{
  "dataset": "microscope photos of single blood and bone marrow cells",
  "color_jitter": 0.1,
  "arch": "vit",
  "norm_position": "pre",
  "activation": "gelu",
  "moe_every": 1,
  "expert_mlp_ratio": 1,
  "muon_scale": "match_rms_adamw",
  "lr": 0.0032,
  "weight_decay": 0.04
}
Rows from expert 14 of block 4, named by matrix and row number. Rows with one number belong to one neuron. Each number is 128 + 24 x the weight over its row's rms, rounded and kept within 0 to 255. All counts start at 0. After the name is the row's rms in percent of the matrix's.
# up: expert up (model.blocks.4.mlp.up, 16x128x128), inputs 0-127
# down: expert down (model.blocks.4.mlp.down, 16x128x128, transposed), outputs 0-127
up.83 095 [145 123 137 187 127 112 126 128 124 123 133 108 136 120  89 161 158 154 181 121 164 123 138 118 141 120 104  97  92 140 120 139 122  94 153 188 144 125 122  87 100  74 158 128 117 159 114 125 136 138 137 183 110 157 111 154 129 164  94  79 116 117 143 114 159 114 152 124 162 132 117 136 131 143 146 148  81 128 165 106 140 145 137 110  90 128  83 133 130 125  76 147 165  55 104 123 103 143 133 119 100 127 128 141 123 143 145 151 142  97 132 136 112 132 129 124 103  97 127 130  85 139 126 102 111 108 130 101]
down.83 095 [167  91 112  94 114 150 128 101 155 154  94 129 108 147 161 140 134 136  59 127 110 153 122 128 141  95 145 131 160 165 171 139  77 155 146  96 100 155 160 149 167 139 106 108 127  90 117  89 108 123 115  78 136 120 100  98 105 137 158 151  91 123 124 137 116 134 106 120 112 127 135 135 122  89 149 140 137 125  72 143 121 154 108 188 139 148 139 154 113 150 163  97 130 165 151 141 113 123  99 122  92 127 128 129 165 104 126 134 117 165 131 134 118 135 108 120 162 140 134 142 144 121 133 154 158 168 152 131]
up.84 104 [126 155 151 128 143 162 111 164  99 152 112  90 147 107 136 105 141  96 168 130  87 176 124 118 119  88 126 108 146 101 127 117 122 156 121  78 127 111 100 123 135 112 167 122 115 116 114 107 150 122 132 153 109 100  87 135 125 154 150 132 150 139 142 133 150  84 105 135 135 107 158 115 197 155 154 110 110 111 114 121 126 105 114  98  95 136 128 142 134 159 161 159  98 175  99 128 134 140 117 114  99 175 123 136 108 155 125 110 162 112 122 134  83 182 113 104 102 144 177 105 147 159 100 128 116 135 144 159]
down.84 104 [124 119 143 161 123 129 115 103 100 110 128 157 140 136 117 123  95 156 138 104 130 117 167 125 106 153 157 121 108 160 103 149 126 113 145 150 109 132 159 147 160 145 123 104 156 120 126  80 139  99  99 133 122  99 155 146 155  88 156 149  84 153 136 106 102 111 126 130 124 157 113 151 106 130 145 146  84 135 162  90 145 128 147 147 158 119  94 129 101 144  82  95 159 100  83 136 108 111 138 192 159  68 136  91 138 105 150 126 100 154 161 173 116 126 143 159 107 155 115 146 133 131 153 119 107 146 152 161]
up.85 093 [126  81  99 134 144 119 135 149 103  96  69 215 167 169 136 113 145 138 121 136 125 125 112 123 141 134 148 125 135 127 125 155 134 168 116 114 138  87 136  99 139  98 132 114 112 158 172 158 123 165 150 106 135  98 129  89  96 117 118 133 123 162 124 138 119  95 123  94 139 143 154  98 105 103 127 104  91 132 107 112 132 116 129  93  74 159 149  94 144 144 158 144 154 148 111  96 137 135  70 119 142 129 135 117 117  95 123 134 162 163 134 135 125 129 110 159  97 139 107 129 132 144 156 115 176 143 156 114]
down.85 091 [ 91 157 145 122 129 137 129 122 137 146 163  94  87 117 122 102 144 146 137 147 155  92 153 109 142 138 104  78  85 140 104 106 138 124 145 150 106 145  73 164 129 120 154 124 143  92 162  88 124 105 115 148 129 185 116 111 156 118 157 123 157 109 112 105  90 146 160 153 118 112 106 198 148 116 134 113 172 131 123 133 110 156 139 143 175 118 104  86 103 134 132 121  87 122 156 132 117 130 112 100 140 108 134 159 128 145 108 117  87 109 115 106 155 126 155 137 103 110 150 111 129 125 118 161 126 112  68 117]
up.86 101 [177 134 111 119 106 160 104  86 145 106 148 149 152 127 160 123  76 110 124 143  94 132 149 146 127  69 158 109 115 112 131 151 122 120 136 107 153 114 151  98  95 113 107 139 116 129 148 109 111 144 120 119 124 103 147  78  99 156 162 105 123 147 116  74 123 112 105 185 130 116  85 123 117 120 169 104 137 135 151 143 155 166 119 135 115 179  97 133 120  92 143 118  86 105 162  88 126 174 138 124 114 136 183 168 138 106 122 125 136 157 123 147 116 115 138 121  97 127 104 113 113 144 123 149 117 137 101  98]
down.86 102 [102  86 126 109 140 131 187 169 109 134 128  66  91 161  86 141 155 136 153 128 123 112 120 120 134 162 158 112 145 189  97 128 112 124 120 129 128 165  88 116 158 145 119 138 127 118 140 118 154 143 132 140 121 125 114 136 133 136 126 144 146  95 142 154 137 137 178  89 184  94 157 109 155 140 129 141 107 124 103 122 115 102 159 145 103 102 133 187 170 134 105 149 141 109 102 148 112 134 137 128 116 141  89 152 155 145 141  97 143 119 108 164 124 109 146  89 147 161 101 151 161 145 160 127 131  92 119 139]
up.87 102 [121 103 119 125 133 114 146 111 139 140 123  81 101  90 145 129 106 116 161 151 123 156 140 143 130 122 144 133 190 121 185  80 124 124 137 142 125 149 136 140 141 117 142 119  97 152 123 165 169 128 127 117 102 131 128  97 130 142 115 164 127 135 103 125  71 139 140 133 143 133 144  97  81 152  95 127 155 147 141 128 157 141 145  96 109 114 105  71 195 110 109 150 131 151 127 167  61 112 178 152 136 106 122 128 140 141 113 116 144 113 122 154 171 140 121 139 112 129 124 103 138 179 101 151 126 118  89 112]
down.87 091 [114 162 141 167 135 165  85 120 112  87 121 111 164 130 107 161 134 129  80  81 125 104 134 114  94  90 112 138  94 145 104 128 146 133 132 105 155  86 136  91 122 121  86 116 164 118 133 106 117 109 151 143 148 132 156 139 142  97 140 108 123 118 133 184 142 101 108 123 152 134 125 178 136 101 134 145 109 134 109 131 120 123 126 171 193 129 170 162 148 144 112 123 135 108 124 108 160 164  95  93 123  87 161 148 120  96 147 163 141 132 138 118 128 130 138 135 122 112 127 176 124  71 117 113 151 113 109 142]
up.88 097 [157 127 126  91 108 125 140 110  99 130 123 141 155 154 133 132 102 157 115 105 130 163 173 113 131 107 113 135 107  65 152 167 106 149 173 108  95 108 167 171  90 117 129 123 167 138 127 107  88 114 129 133 129 118  93 135 153 165 109 137 156 101 129 135 163 138 101 110 155 138 144  71 106 127 102 158  88 129 133 130 111 143 138  63 143 109 140 137 115 127 123 175 150 156  86 135  81 138 126 132 139 104 108 134  97 132 135 148 155 104 157 147 117 107 123 144 129 127 139 113 129 153 159 137 176 124  81 137]
down.88 094 [119 148 111 129 122 123 142 132 157 119 151 118 102 128 131 131 142 147 126 160 151 158  89 152 138  99 128 128 140 181  83 129 124 116 143 150 121 115 112 110 125 137  89 137 147 112 107 124 141 173 111 139 145 138 141 139  59 131 103 125 124 124  95  76  94 114 132 143 129 123 126 146 132 138 149 146 131 111 113 142  95 136  85 170  86 171 105 126 146 168 131  86 104 118 171 125 108 113 133 112 109 119 164 113 144  99 158 111  78 178  85 133 117 135 192 135 130 123  77 111  99 128 103 128  74 130 129 130]
up.89 106 [159 135 139 102 162  84 140 118  80 132 113 114 147 122 144 146 112 114 180  96 108 132 165 129 123 138 120 156 115 156 101  78 108 120 132 169 116 141 105  92 131 157 189 179 107  90 132  67 173 108 112 143 163 120  92 124 131 112 170 112 109 155 158 122 117 141  98 125 144 134 135 176 102 125 121 118 150 110  97 130 139 141 132 153 143 132 160  99 124 154 137 112 112 174  83 171 134 115 178 130 121 122 153 119 143 147 128 118 101 144 132 115 129 132 117 105 109 104 147 104 144 120 162 143 109 129 133 120]
down.89 103 [128 128 128 116 122 130 105 104 155  81 129 140 125 121 126 143 136 145  70 129 142 137 104 137 113  96 145 140 130 116 156 152 147  99 144 138 115 126 158 138 164  80  78 123 138 116 130 185  87 141 192 148 119 113 127 141  90 139 124 174 104 150 119 185 119 107 122 152 140 132 106  91 140 148 127 150 130 127 149 117 118 118 171 128 137 120  91 140 131 132 104 151 135 106 148 105 136 164  79 155 144 120  95 142 106 118 104 151 159 122 118 173 164  88 112 142  97 139 112 134 103 131 124  89 159 116 154 186]
up.90 102 [138 115 123 139 145  89 144  97 121 113 168  94  59 170 109 122 177 130  89 113 132 133 128 101 131 167 138 124 113 125 107 135 107 114 105 110 117 135  95 113 160 131 139  90 142 142 155 111 112 115  99 110 154 127 110 130 136 164  92 106 134 161 123 111 119 110 150 107 144 166 152 126 119 140 125 151 171 112 114 143 117 129 149 105  85  86 140 141 170 136 118 156 151 143  48 134 161 170 141 134  89 120 134  82 137  85 122  98 113 127 119 108 123 160 130 151 116 146 169 117 130 135 117 176 142 121 128 134]
down.90 110 [139 146 163 152 150 133 164 154 150 173 124 122 199  98 133 136 125 128 149 123 113 139 149 137 115 102 100 115 100 154 133 122 135 136 141 145  97 130 114 141 111 113 141 122 144 145 115 143 103 102 156 123 127 127 125 122 113 110 122 156 122 134 150 135  80 139 123  99 114 125 142 120 104 147 154 171 126 125 145 129 146 128 105 134 195 130 129  97 129  87  92  82 128 101 144 115 136  75 102  66 162  94 133 119  97 111 131 187 163 162  91 132 159  91 134 131 116 120 121 118 147  93 162  97 122 169 129  89]
up.91 095 [153 107 148 151 147 163 155 107 109 124 123 139 149 120 104  83  97 147  78 108 109 114  99 131 122 146 109 147  78 121 106 122 101 145 103 118 101 143 123 136 129 117 105 125 124  81 103  90 112 121 123 109 125 113 128 147 186  44 137 100 116 126 113 157 154 134 113 165 122 111 115  90 132 148 120 116  99 110 127 144 111 155 160 134 196  93 100 104 120 128 143 122 123 101 120 121 150  91 154  85 118 106 113 165 128 115 130  68 151 117 132 143 144 138 113 124 152 133 140  92  91 143 145 103 159 125 136 141]
down.91 098 [137 134 111  96 112  88 126 143 131 130 139 130 122 113 132 118 148  65 164 128 152 120 101 129 132 135 140  98 189 118 108 137 118  95 140 126 142 119 108 121 142 123 138 175  89 155 140 124 141 132 107 182  84 109 152 108  89 161  57 154 144  95 118 109 104 123 118 112 141 197 121 111 111 161 132 136 128 151 128  88 129 153 128 135 104 111 150 158 135 133  84 125  96 153 117 129 120 149 116 195 109 125 115  88 116 114  82 112 128 109 113 119 126  95 131 143 114 134 148 154 148 140  80 123 116 142 130 129]
up.92 099 [132 120 160 138  99 145 102 105  89  95 117  70 139 143 179 141 132 156 178 101 142  95 145 120 118 158 119  93 121 175 135 163 174 155 113 120 116 107 130 142 137  56 146 139 131 129 109  91 132  96 116 123 130 103 134 111  96 110 119 125 114 173 116 131 119 143 127 126 118 114 133  97 144 130 143 143 153  97 126 149 149 132 143 107 123  71 139  93 113 126 134 169  95 114 150 136  83 139 148 144 150 131 119 140 167 132 157 114 124 148 123 147 159 165 111 121  93 148 116 132 117 126 105 149 137 199 128  99]
down.92 109 [112 113  98 116 153 155 101 151 170 147 103 191 131 130 114 129 131 104  85 132 127 163 116 137  94 133 172 167 117 141 121 159 129 135 105 112 130 153 111  94 103 174 132  93 113 133 130 184 137 133 130 151  73 151 119 179 140 118 136 119 172 117  97 139 110 124 117 100 163 169 156 150 135 151  93 139 105 178 117  93 130 108 133 111 122 144 160 137 131 175 145  94 157 105 145 156 175 123 111 138 114 160 119 118 130 154 101 126 123 154 137  92 139 135 142 157 158 121 144 136 131 137 162 128 117  99 138 131]
up.93 095 [122 117 119 121 148 113 128 148  94 119 115 148  80 133 131 121 121 171  91 162 139 126 113 122 132 136 131 146 131  83 141 117 145 178  88 119 124 120 192 132 131 156 127 145  95 110 178 141  88  93 179  65 136 158 134 143 141  71  88 163 125 141 153 140 147 148 149 157 111 136 111 135 154 108 157 132 123 117 110 158 121 133 125 127 128 173  93 146  93 148 133 165 114 112 110 152 127 116 149 119 127 144 100 100 108 109 173 152 133 162 171 160 134 125 124 148 107 113 121 143 157 110  89 136 140 134 148 128]
down.93 103 [ 93 152 123 138 134 124 146  96 149 138 141 115 128 110 127 109 106 120 147  80 121 101 125 127 102  96 129  87 155 187 131 128 125 134 159 163 117 103 114 107 110 115 123  82 174 140 121  99 153 144  81 196 116  94 159 113 138 122 125 118 117 112 104 118 159  94 107  73 121 128 127 156 102 126 100 124 130 147 130  92 138 153 116 121 112 109 160 137 129 130 148 105 153 109 119 108 122 127 128  98 118 131 122 148 166 170  79 133 144 135  87  99 106 134 123 105 131 140  82 135  84 168 163 108  80 117 114 151]
up.94 105 [132 133 122 139 139 172 151 132 139 123 134 105 141 115  88 171 144 136 126 108 132 173 118  98 120 139  95  93 155 187 154 144 158 122 117 121  99 168  89 128 111 167  96  97 100 139 149 161  99 112 123 100 147 125 157 122 128 117 108 147 124 129 144 157 164  71  99 111  85 104 124 126 148 146 122 141 140 147 132 143  97  86 145 114 139 172 131 144 121  99 108 146 148 116  87  84 113  87 168 162 176 120 111 107 157 122 174  93 130 153 131 136 125 128 142 149 115 104 119 129 112  88 114 111 149 129 103 125]
down.94 100 [116 167 111 114  86 122 130 157 106 150  87 148  93 125 113 108 104 129 138 150 126  99 104 123 126 119  79 114 126  98 117 146 108 123 108 106 134  85 139 128 123 103 138 162 149  70  88  81 153 150 137 144  77 123 111 129 170 159 147 111 142 102 111 122 130 153 117 160 116 129 136 121 147  75 141 117 137  82 125 118 123 142 155  98 131  91 101  97 144 153 183  93 137 132 111 178 118 174  56 109 111 142 133 121 126 140  95 124 111 135 127 119 121 166 151 122 128 136 152 130 149 156 145 132 117 125 140 110]
up.95 097 [129 163 125 132  98 137 155 172 129  80 133 100 152 100 134 116 112 101  97 153 146  95 148 141 143 125 139 102 102 147 103 105 137 141 167 119  89  93 147 154 132 113 150 148 123 158  70 138 108 120 172 102 134 123 113  83 130 107 119 113 114 141 111 141 110 181 121 129  95  88 147 168 135 142 105 133 111 110 125 188 128 107 144 133 114 169 102 116 125  96 115 125 126 176  88 106 107 158 124 126 145  88 154 104 100 138 124 138 114 141 132  80 170 122 110 127 123 127 161  80 109 142 160 133 137 108 129 154]
down.95 108 [122 118 129 111 141 143 123 102 109 171 100 131 132 143 104 145 124 171 144 136 128 142 114 127 134 140 129 137 140 125 137 140 102 114 124 124 143 168 106  82 112 108 101 112 130 118 163 120 104 106  63 151 191 144 149 153 112 148 132 139 143  97 101 125 130 156 146 100 134 152  92 102 157 130 131 127 132 165 136  68  99 161 109 115 154 124 141 131 135 137 179 107 133 109 139 114 143 107 121 166 130 175 106 161 138 106 107 114 161 108 137 174 122 200 143  83  84 130 128 142 134 138  90 156 145 130  88 144]
up.96 103 [135 134 116 152 139 138 134 111 174 159 128 119 147 126  99 127 125 134 152 104 132 122 132 119 146 132 100 143 124 127 109  76 115 119 128 128 135 104 118 122 169 109 112 143 149 155  95 166 101 123 149 128 127 108 151 174 143 138 180  59 113 143  78 128 102 117  95  90 174 135  92 195 105 114 130  84 151 120 158 151  95 128 205 135 157 118 103 143 104 136 113 135 159 135  78 151 156  96 123 117  98 146 142 133 116 122  95 127 101 133 109 149 131 126 152 115 132 109 145  97  99 110 120 129 119 140 114 134]
down.96 110 [122 120 122  88 152 142  98 165 111  99 125 124 138  90 135 156 145 127 120 121 117 101 115 117 141 172 136 134 147 108 138 148 155 142 136 177 127 109 168 117 109 115 121 121  78 148 180 111 141 115 158 100  85 138 185 120 141 138  77 153 108 107 122 105 146 161 156 164  86 167 150  79 142 138 156 125 107 147 126 107 161 133  96 150 128 109 143 107 139 107 134 128 125 142 183  89 117 153 115 113 115 146  71 126 104 141 155 112 160 126 152 121 133 133 131 129 115 108 111 156 159 156 139 121 178 140 148 141]
up.97 097 [104 126 118 130 137 153 148 127 142 123 124 117  74 120 147 137 128 183 112 142 167 148 111 136 128 148 122 164 124 156 102  77 151 156 136 114 103 105 116 117  90 124 146 129 116 163 127 114 105  89 152  70 107 162 120 102 177  99  75 102  98 131 129 117 138 107 180 104 131 108 142 147 100 140 105 107 100 126  96 126 128 101 139 129  99 149  90 113 149 143 117 102 136 137 129  95 132 119  84 118 113 175  84 140 157 122 122 139 134 131 112 139 114 120 129 173 117 129 129 134 169 131 110 114 144 117 154 200]
down.97 099 [137 143 145 141 118 161 155 115 140 121 118 110 170 154 101  98 100  75 179 107 125 109 159 101 106 132  96  95 157  80 155 171  98 117 132 129 112 153 119 121 147 148  76 118 133 104  91 122 132 109 127 154 142 104 169 135 110 148 131 146 171 133 112 101 128 101  69 106 125 133 116 120 177 102 128 100 121 152 134 144 141 145  80 155 139  93 146 145  81 107 114 128 126 100 104 141 174 116 135 110 135 113 132 164  93 141 157 127 115 114 133 112 124 157 137  74 144 122 137 122  94 123 135 130 123 144  96 105]
up.98 102 [128 161 143 149 159 144 158 138 156 152 153  94 135 103 100 106 135 131 115 138 111 150  89 111  79 136 136 111 159 136 101  98 136 144 106 156 136 139 130 105 126 117 109 117 113 162 130 169 151 107 126 104 128 124 126 172 101 144  87 130 133 122 165 155 138 151 167 170 150 136 109 168 118 158 109 135 159 148 124 200 148  93 155 130 117 114 149 139 142 149 127 139 101 152 144 130 110 149 131 126 143 125 139 117 100  64 114 158  89 133 120  48 114 100 123 132 138 120 112 112  94 155 160 114 107 151 106 150]
down.98 102 [113 119 143 111 105 119 128 130  96 174 124 120 134 122 171 177 109 149 136 102 107  96 147 115 148 132  86 134  91 142 154 107  82  93 134  98 144 108  92 142 136 119 135 120 193 149 124 119  66 118 137 118 123 127 164 138 149 138 147 130 116 120 130 136 126 104  95 142  93 152 135 110 120 129 101 147 101 148 134  77 120 142 132 106 125 142 112  87 167 112 116  94 114 136 156  99 175 101 148 103  91 116 137 131 104 155 151 114 124  89 112 189 143 148 117  79  99 118 123 130 132 132 143 158 148  81 106 136]
up.99 097 [ 91  88 136 127 146 145 164  96 132 144 101 120 140 148 128 117 146 123 171 132 115 146 132 125 122 143 159  96 110  79 144 159 130 106 143 127 139 123 153 125 163 144 153  94 123 110  86 121 147 142 118 173 123 101 114 130 144 133 144 154 141  74 142 140  83 103 133 111 195  98 115 113 149 176 105 145 110 135 100 127 148 126  96 157 102  78 127 137 150 122 137 106 131 122 132 150 147 149  99  83 140 113 125 140 114 138 100 115 158 144 103 132 146  90 110 171 121  98 140 126  98 145 101 144  94 190 169 146]
down.99 096 [149 115 138 123 101 120 119 117 110 107 144 103 104 111 102 121 100 158 115 136 121 117 101 112 152 126 125 165 117 172 135  85  99 109 122 154 135 155 127 158 106 108  79 160 120 126 120 142 105 142 116 103 146 159 131 113 127 155 157 101  85  99 110 142 134 155 138 139 104 137 158 122  96 127 152 115 139 124 128 156 144 101 150 124 155 166 111  95 121 140 123 163 105 160 136 117 113 110 127 191 139 147 136 111 156 128 198  86 133 103 163 100 116 120 160 151 119 140 157 166 173 109 126  97 143  67  82 140]
up.100 105 [157 129 144  99 134 108 167 119 132 155 131 182 161 120 126 159  91 154 146 166 155 123 146 133 112 130 138 132 115 149 130 136 120  88 111 111  98  96 101 156  87 117 104 110  93 109 163 134 121 134 112 128 139 141 114 132 135 131 120 125 150 164 101 115 152 130 134 102 121 108 147 119  79 134 173 109  63 111 116 177 125 118  71 129 131 130 108 140 119 127 125  95 110  76 117  93 130 167 168 125 129  67 138 105 129 115 147 108 152 162 122 117 130 118 151 144 151 144 142 172 175 174 101 129 133 145 113 124]
down.100 101 [ 75 141 101 174  62 141 123 146 165  87 127  93 115 132 132 118 137 132 119  87  82 112 122 154 141 111 128 147 175 121 103 118 154 170 131 158 115 105 152  97  95 152 148 145 144 150 144 108 109 138 140 138 134 133 149 125 121 151 143 114 129 122 162  82 141 140 124 147  79 142 136 184 148  92  94 141 146 108 106 108 131 127 178 133 103 125 125 145 131 139 106 118 145 143 149 157 104 108 120 123 137 154 118 120 135  93 109 168  87 133 114 145 150 124 131 119 137 153 119 118  96 118 159 182 164 176 121 119]
up.101 111 [145 119 137 127 139 169 116 131 120  99 156  72 105 127 138 146 143 154 146 142 120 153 120 108 154  82 173  88 167 160 161  96 164 107 103 154 106 110 145 120 146 148 136 103 118 110 113 107 102  62 131  80 137 154  88 132  88 136 130 124  98 131 132 130 170 110 151 131 149 156 107 125 111 118 115  97 127 129  96 148 137 101 148 155 109 122 161  99 115 136 108 131 157 148 142 138 132 162 164 111 125 115 101 126 169 107  91  77 104 121 117 135 167 168 140 170 112 139 144 153 110 124 142 147 143 116 112 154]
down.101 111 [134 167 147 114 134 124 149 112 160 151 131 179 126 132 130 114 174 157 115 102 143  83 132 163 122 168 112 133 106 125 116 154 110 141 149  79 147 114 114 159 147 143 127 160  88  97 152 125 136 153 107 169 127  52 139 155 140  86 106 121  94 123 105 155 108 120 104 123 135 120  98 161 145 118 149 146 126 101  93 121 140 120 122 142 120 126 115 134 145 138 114 131 118 143  87 112 102 143  65 127 144 152 139 139 134  95 155 138 147 118 160 141 126  83 128  64 143 103 145 120  97 106 143 103 137 158 169 141]
up.102 112 [ 86 150 128 137 137 143 161 126 127 163 123 116 120 152 197  99 150 131 113 132  96 142 131 154 101 105 119 135  97 104 167 138 129 120 129 147 119  97 136 107 124 137 142 133 119  99 147 134 129 118 159 146 121 113 156 107 126 127 117 101 159 117 136 174  75 147 139 158 147 144 148 128 118 175 107 139 114 141 140 127 119 155 152 174 186 178 111 189 152  81  95 145 131  97  95 154 142  85 155 123 122 145  99  96 132 134 152 157 157 110 125 115 136 123 140 132 104 153 106 127 164 127  98  94 165 135  99 147]
down.102 112 [139 136 154 140 122 165 113 107 146  93  97 113 127  92 133 150 142  60 169 118 139 102 134 124 143 164 176 137 149 151 162 115 134 141 135 114 129 125 132 158 145 109 136  84 101 159 123 101 116 142 127 115 128 128 129 132 146 119 114 126  90 131 149  91 165 134  90 103 110  73 114 152 125  79 154 124 104 153  99  96 122 127 133 129 112 123 110  79 167 133 159 108 104 113 148 119 125 170 130 119 113 151 147 131 124 106 103 104 139 125 111 120 116 127  74 126 132  81  96 115 141 107 126 157  76  91 185 129]
up.103 101 [119 145 121 106 116 121 119 109  71 122 100 121 146 124 139  99 103 131 144 142 158 107 166 178 107 101  95  97 110 144 144  91 139 161  90 147 134 104 150 144 120  86 112 138 183 119 129  95 166 127 118 105 120  97 143 155 116 149 160 111 146 139 151 111  88 123 147 142 128 146 103 117  88  96 113 137 121  90 140 113 125 118 119 165 159 164 110 137 121 110 147 128  81 157 170 107  81 131 130 154 137  64 142 132 121 100 114 143 126 134 112 106 111 118 111 142 113 131 105  60 102 146 116 114 108 109 112 153]
down.103 106 [110  99 119 149 181 122  94 119 166 136 123 153  84  99 104  86 144 132 139 115 100 132  81 133 110 160 133 109 121 128 111 142 129  82 176 155 164 142 151  80 147 139 124  87 106 190 130 162 121 143 102 126 151  99  90 116 117 132 116 162 144 128 119 168 166 130 106 168 121 137 122 118 146 117 146 115 141 170  93 115 114  99 173 112 121  93 108 129 146 144 107 172 109 126 118 169 130 123 115 140 152 153 102 118 157 153 122 114  95 151  95 148 139  96 118 106 112 160 115 138 136 109 114 109 113 111 107 119]
up.104 092 [ 97 153 130 142 125 108 122 114 104 131 134 144 134 125 135 110 144  97 136 116 121 114 168 146 134 195 142 119 128 149 105 144 109 131 171 138 140 119 142 125 100 102 133 150 162 154 146  99 160 119 122 160  60 137 143 144 119 133 106 186  97 127 129 133 109  86 119 113 166 123 107 129 115 136 112  86 144 154 126 140 118 124 132 129 126 112 135 114 136  53 106 117 107 171 155 133 168 167 109 109 181 136  81 143 121 140 141 102 111 124 162 143 130 170 116 153 122 138  80 106  99  89 128 132 122 150  80 124]
down.104 090 [195 133  67  69 122 116 136 156 117 125 113 126  99  78 123 156 125 129 142 149 123 135 109  92 121 136 118 132 123 131 103  76 164  97  99 131 138 153 157 131 141 111 131 125  84 118  79 153 152 184  99 113 138 122 131 131 155 108 152 144 144 141 137 123 120 147  79 162 122 157 115 121 156 115 124 165 112 126  97 143 144 123 132 142 157 129 155 130 134 129 102 170 158  81  96 121 120  97 154 139 107 105 149 165 156 151 136 111 126  91 106 136 141 115 158 106 116 125 168 147 135 133  99 138 122 117 154  94]
up.105 096 [143 113 111 113 144 134  77 145 145 113 133 149 107  85 136 150  94 159 146 174 110 167 162 124  91 128 116 119 142 107 124 127 116  85 154  95 151 100 133 116 118 157  82 112 115 105 153  83 152 165 122 144 130 111  91  92 125 173 136 135 152 123  90 122 100 108 101  98 129 127 134 124 111 139 136 119 140 124 124  82 104 120 118 106 171 150 109 139 159 145  95 115 132  65 139 146 131 137 110 146 146 109 175 130 140 110 142 131 168 138 137 142  69 132  99  92 116 120 114 100 125 109 145 105  95 121 143 177]
down.105 098 [133 127 101 183 116 142 170 132 129 122 146  87 172 133 109 134 130  97 118 111  88  94 122 108 106 142 116  79 140 146 107 126 124 134  86 148 114 130 149  98 152 135 144 101 121 132 156 148 116 108 154 131 111 140 149 152 130 136 142  98 118 107 159 160  81 140 136 156 108 119 153 150 153 136 138 134 122  97 104  99 138  74 138 146  77  91  99 138 122  91 134 184 108 137 101 115  89 177 129 105 117 140 119 139 162 152 106 141  85 154 111 133 168  99 162 170 144 129 139 147 155 142 120 139 145 155  97 111]
up.106 103 [142 152 100 169 112 136 154 107 110 106 149 134 107 171 118 117 110 143 140 150 126 142 150 119 140 143  98 131 113 155  92  65 114 104 158  90 136 126 145 131 103 100 123 131 117 170 148 115 146 123 125 164 103 162 130 127 100 123 135  86  98 141 121 115 169 129  39 148 112 146 143 134 117 137  99 121 159 146 129 139  76 111 127  88 127 158 143 134 144 111 158 133 144  97 164 121  90 137 164 155 129  84 172 124 130 125 124 109 132 154 107 157 171 134 148 131 126 110 127 116 121 120 132 115 123 109  76 173]
down.106 103 [128 116 127 113 147 160 115 179 173  96 121 104  99 130 158 115 131 134 151 103 105 110  92 117 178 115 132 115 175 113 134 168  98 141 113 161 119 119 129 123 146 141 170 110 109 114 143 119 122 128 167 106 153 108 173 119 175 167 159 161 159  99 145 139 111 130 216 126 107 150 110 133 121  90 126 169 150 132 126 134 125 118 115 120 156 131 151 120 104 136 123 124 157 125 124 121 133 163  96  91 126 131  93 129 110 100 161 118 118 103  95 141 107 111 132 130 122  67 121 149  99 148 144 153 121 156 134 101]
up.107 100 [167 154 108  96 164 127  88 112  96 149 141 130 156 138 158 170 100 135 134  77 141 154 129 115 125 124 111 104 190  74 118 114 132 122 117 105 103 142 108 154 134 115 139 175 132 137 139 128 193 143 151 102 145 133  95 178 154 166 103 117 149 128 107 120 126 124 111 138 119 133 125 167 114 111 130 129 149 122 126 176 126 121  90 123 162 116 100 148  83 123 143 117 122 114 125 123 119 151 163 198 101 150 135 170 120 126 117 153  96 100 135 110 104 129 154 171  97 122 115 146 146 132 115 122 149 128 132 131]
down.107 097 [126 104 140 141 114 110 130 139 141 138 119 107 118 116  90  66 166 125 139 168  85 126 148 119 133  93 141 102 116 161  94 154 132 186 154 140 173 117 144  81 146 145 125 103 118 163 160 135 105 117 120 158  97 103 132 113 128 117 151 142  97 164 155 102 136 152 147 132 107 151  80 130 126 137 112 130 107 114 125 102 119 104 180 136 113 140 144 130 154 152 144 122 114 117 144 110 123 131  68  62 126 137 104 113 147 125 167 115 158 170 113 107 170 149 124  92 132 128 137 100 110 112 159 131 146 146 141 158]
up.108 102 [148 154 124 162 111 148 136 136 149 151 167 135 110 154 130 146 141  99 170 158 130 104 110 141 129 132 133 116 146 115  80 114 148 170 127 131 135 172 139 108 148 116 138 144  95 135 151 163 158 103 141 154 142 120 181 149 156 120 160 102 117 147 153 159  98  74 124  89 125 130  94 115 120 124 143 104 149 132 161 157 132 125 114 167  92 166 115 187 148 124 112 130 132 139 143 103 165 158 131 104  74 127  96 111 155 116 116 147 104 161 144 133 135 123 154 136 164 139 130  96 114 107 126 100  88 177 136 157]
down.108 104 [110 149 138 131 126 109 126 156  91 139 123 102 110  67 125  74 115 134 150 132 105 134 123 111 111 148 127 115  98  95 179 116 141 135 156 113 117 154 127 150 130 159 114 111 128 117 119  99 109 178 165 106 106 129 111 103 156 151 178 153 113 126 119 163 158 183 147 115 134 139 121 156 123 109 112 124 114 117  91 133 138 149 127 131 165 124 151  73 138 143 150 126 158 125 151 144 107  87 136 151 185  88 132 129  91 116 123 103 125 106 115  93  99 152  93 116 145 112 130  97 161 191 144 133 134 102 108 143]
up.109 093 [174 141 155  98 120 163 159 144 113 133 119  77 141 112 126 150  98 156 150 145 153 151 143 115 164 139 131 137 136 146 112 111 149 160  98 135 133 146 170 140 137  78 145 100 162 111  92 141 133 152 130 139 147 170  94  86 118 149 110 103 140 137 139 155 135 102 168 149 101 115  76 126 117 116 138 148  81 135 147 152 109 131 197 112 101  68 128 120 130 177 145 122 132 136 166 125 132 112 125 161 138 169 115 113 151 133 147 116 132 129 106 143 143 167 159 133 109 105 165 139 149 108 108 101 114 125 132 147]
down.109 096 [ 88 123  88 139 134 152 103 101 122 130 128 162 139  62 153 107 135  86 135 123 115 110 132 110  99 116 131 128 129 127 169 131 107 132 133 123  88  76 154 150 143 149 110 119 108 125 145 161 119  89  90  99 135 106 163 145 123 122 127 168  99 104  83 157 123 119 112 123 127 163 152 113 146 106 143  88 173 142  85  86  99 147 111 144 148 143 126 151 139 109 107 125  72 138 117 152 130 169 134 102 148 144 160 151  98 160 145 157 155 135 137 128 123  92 146 142 137 145 103 103  93 147 168 124 166 128 130 111]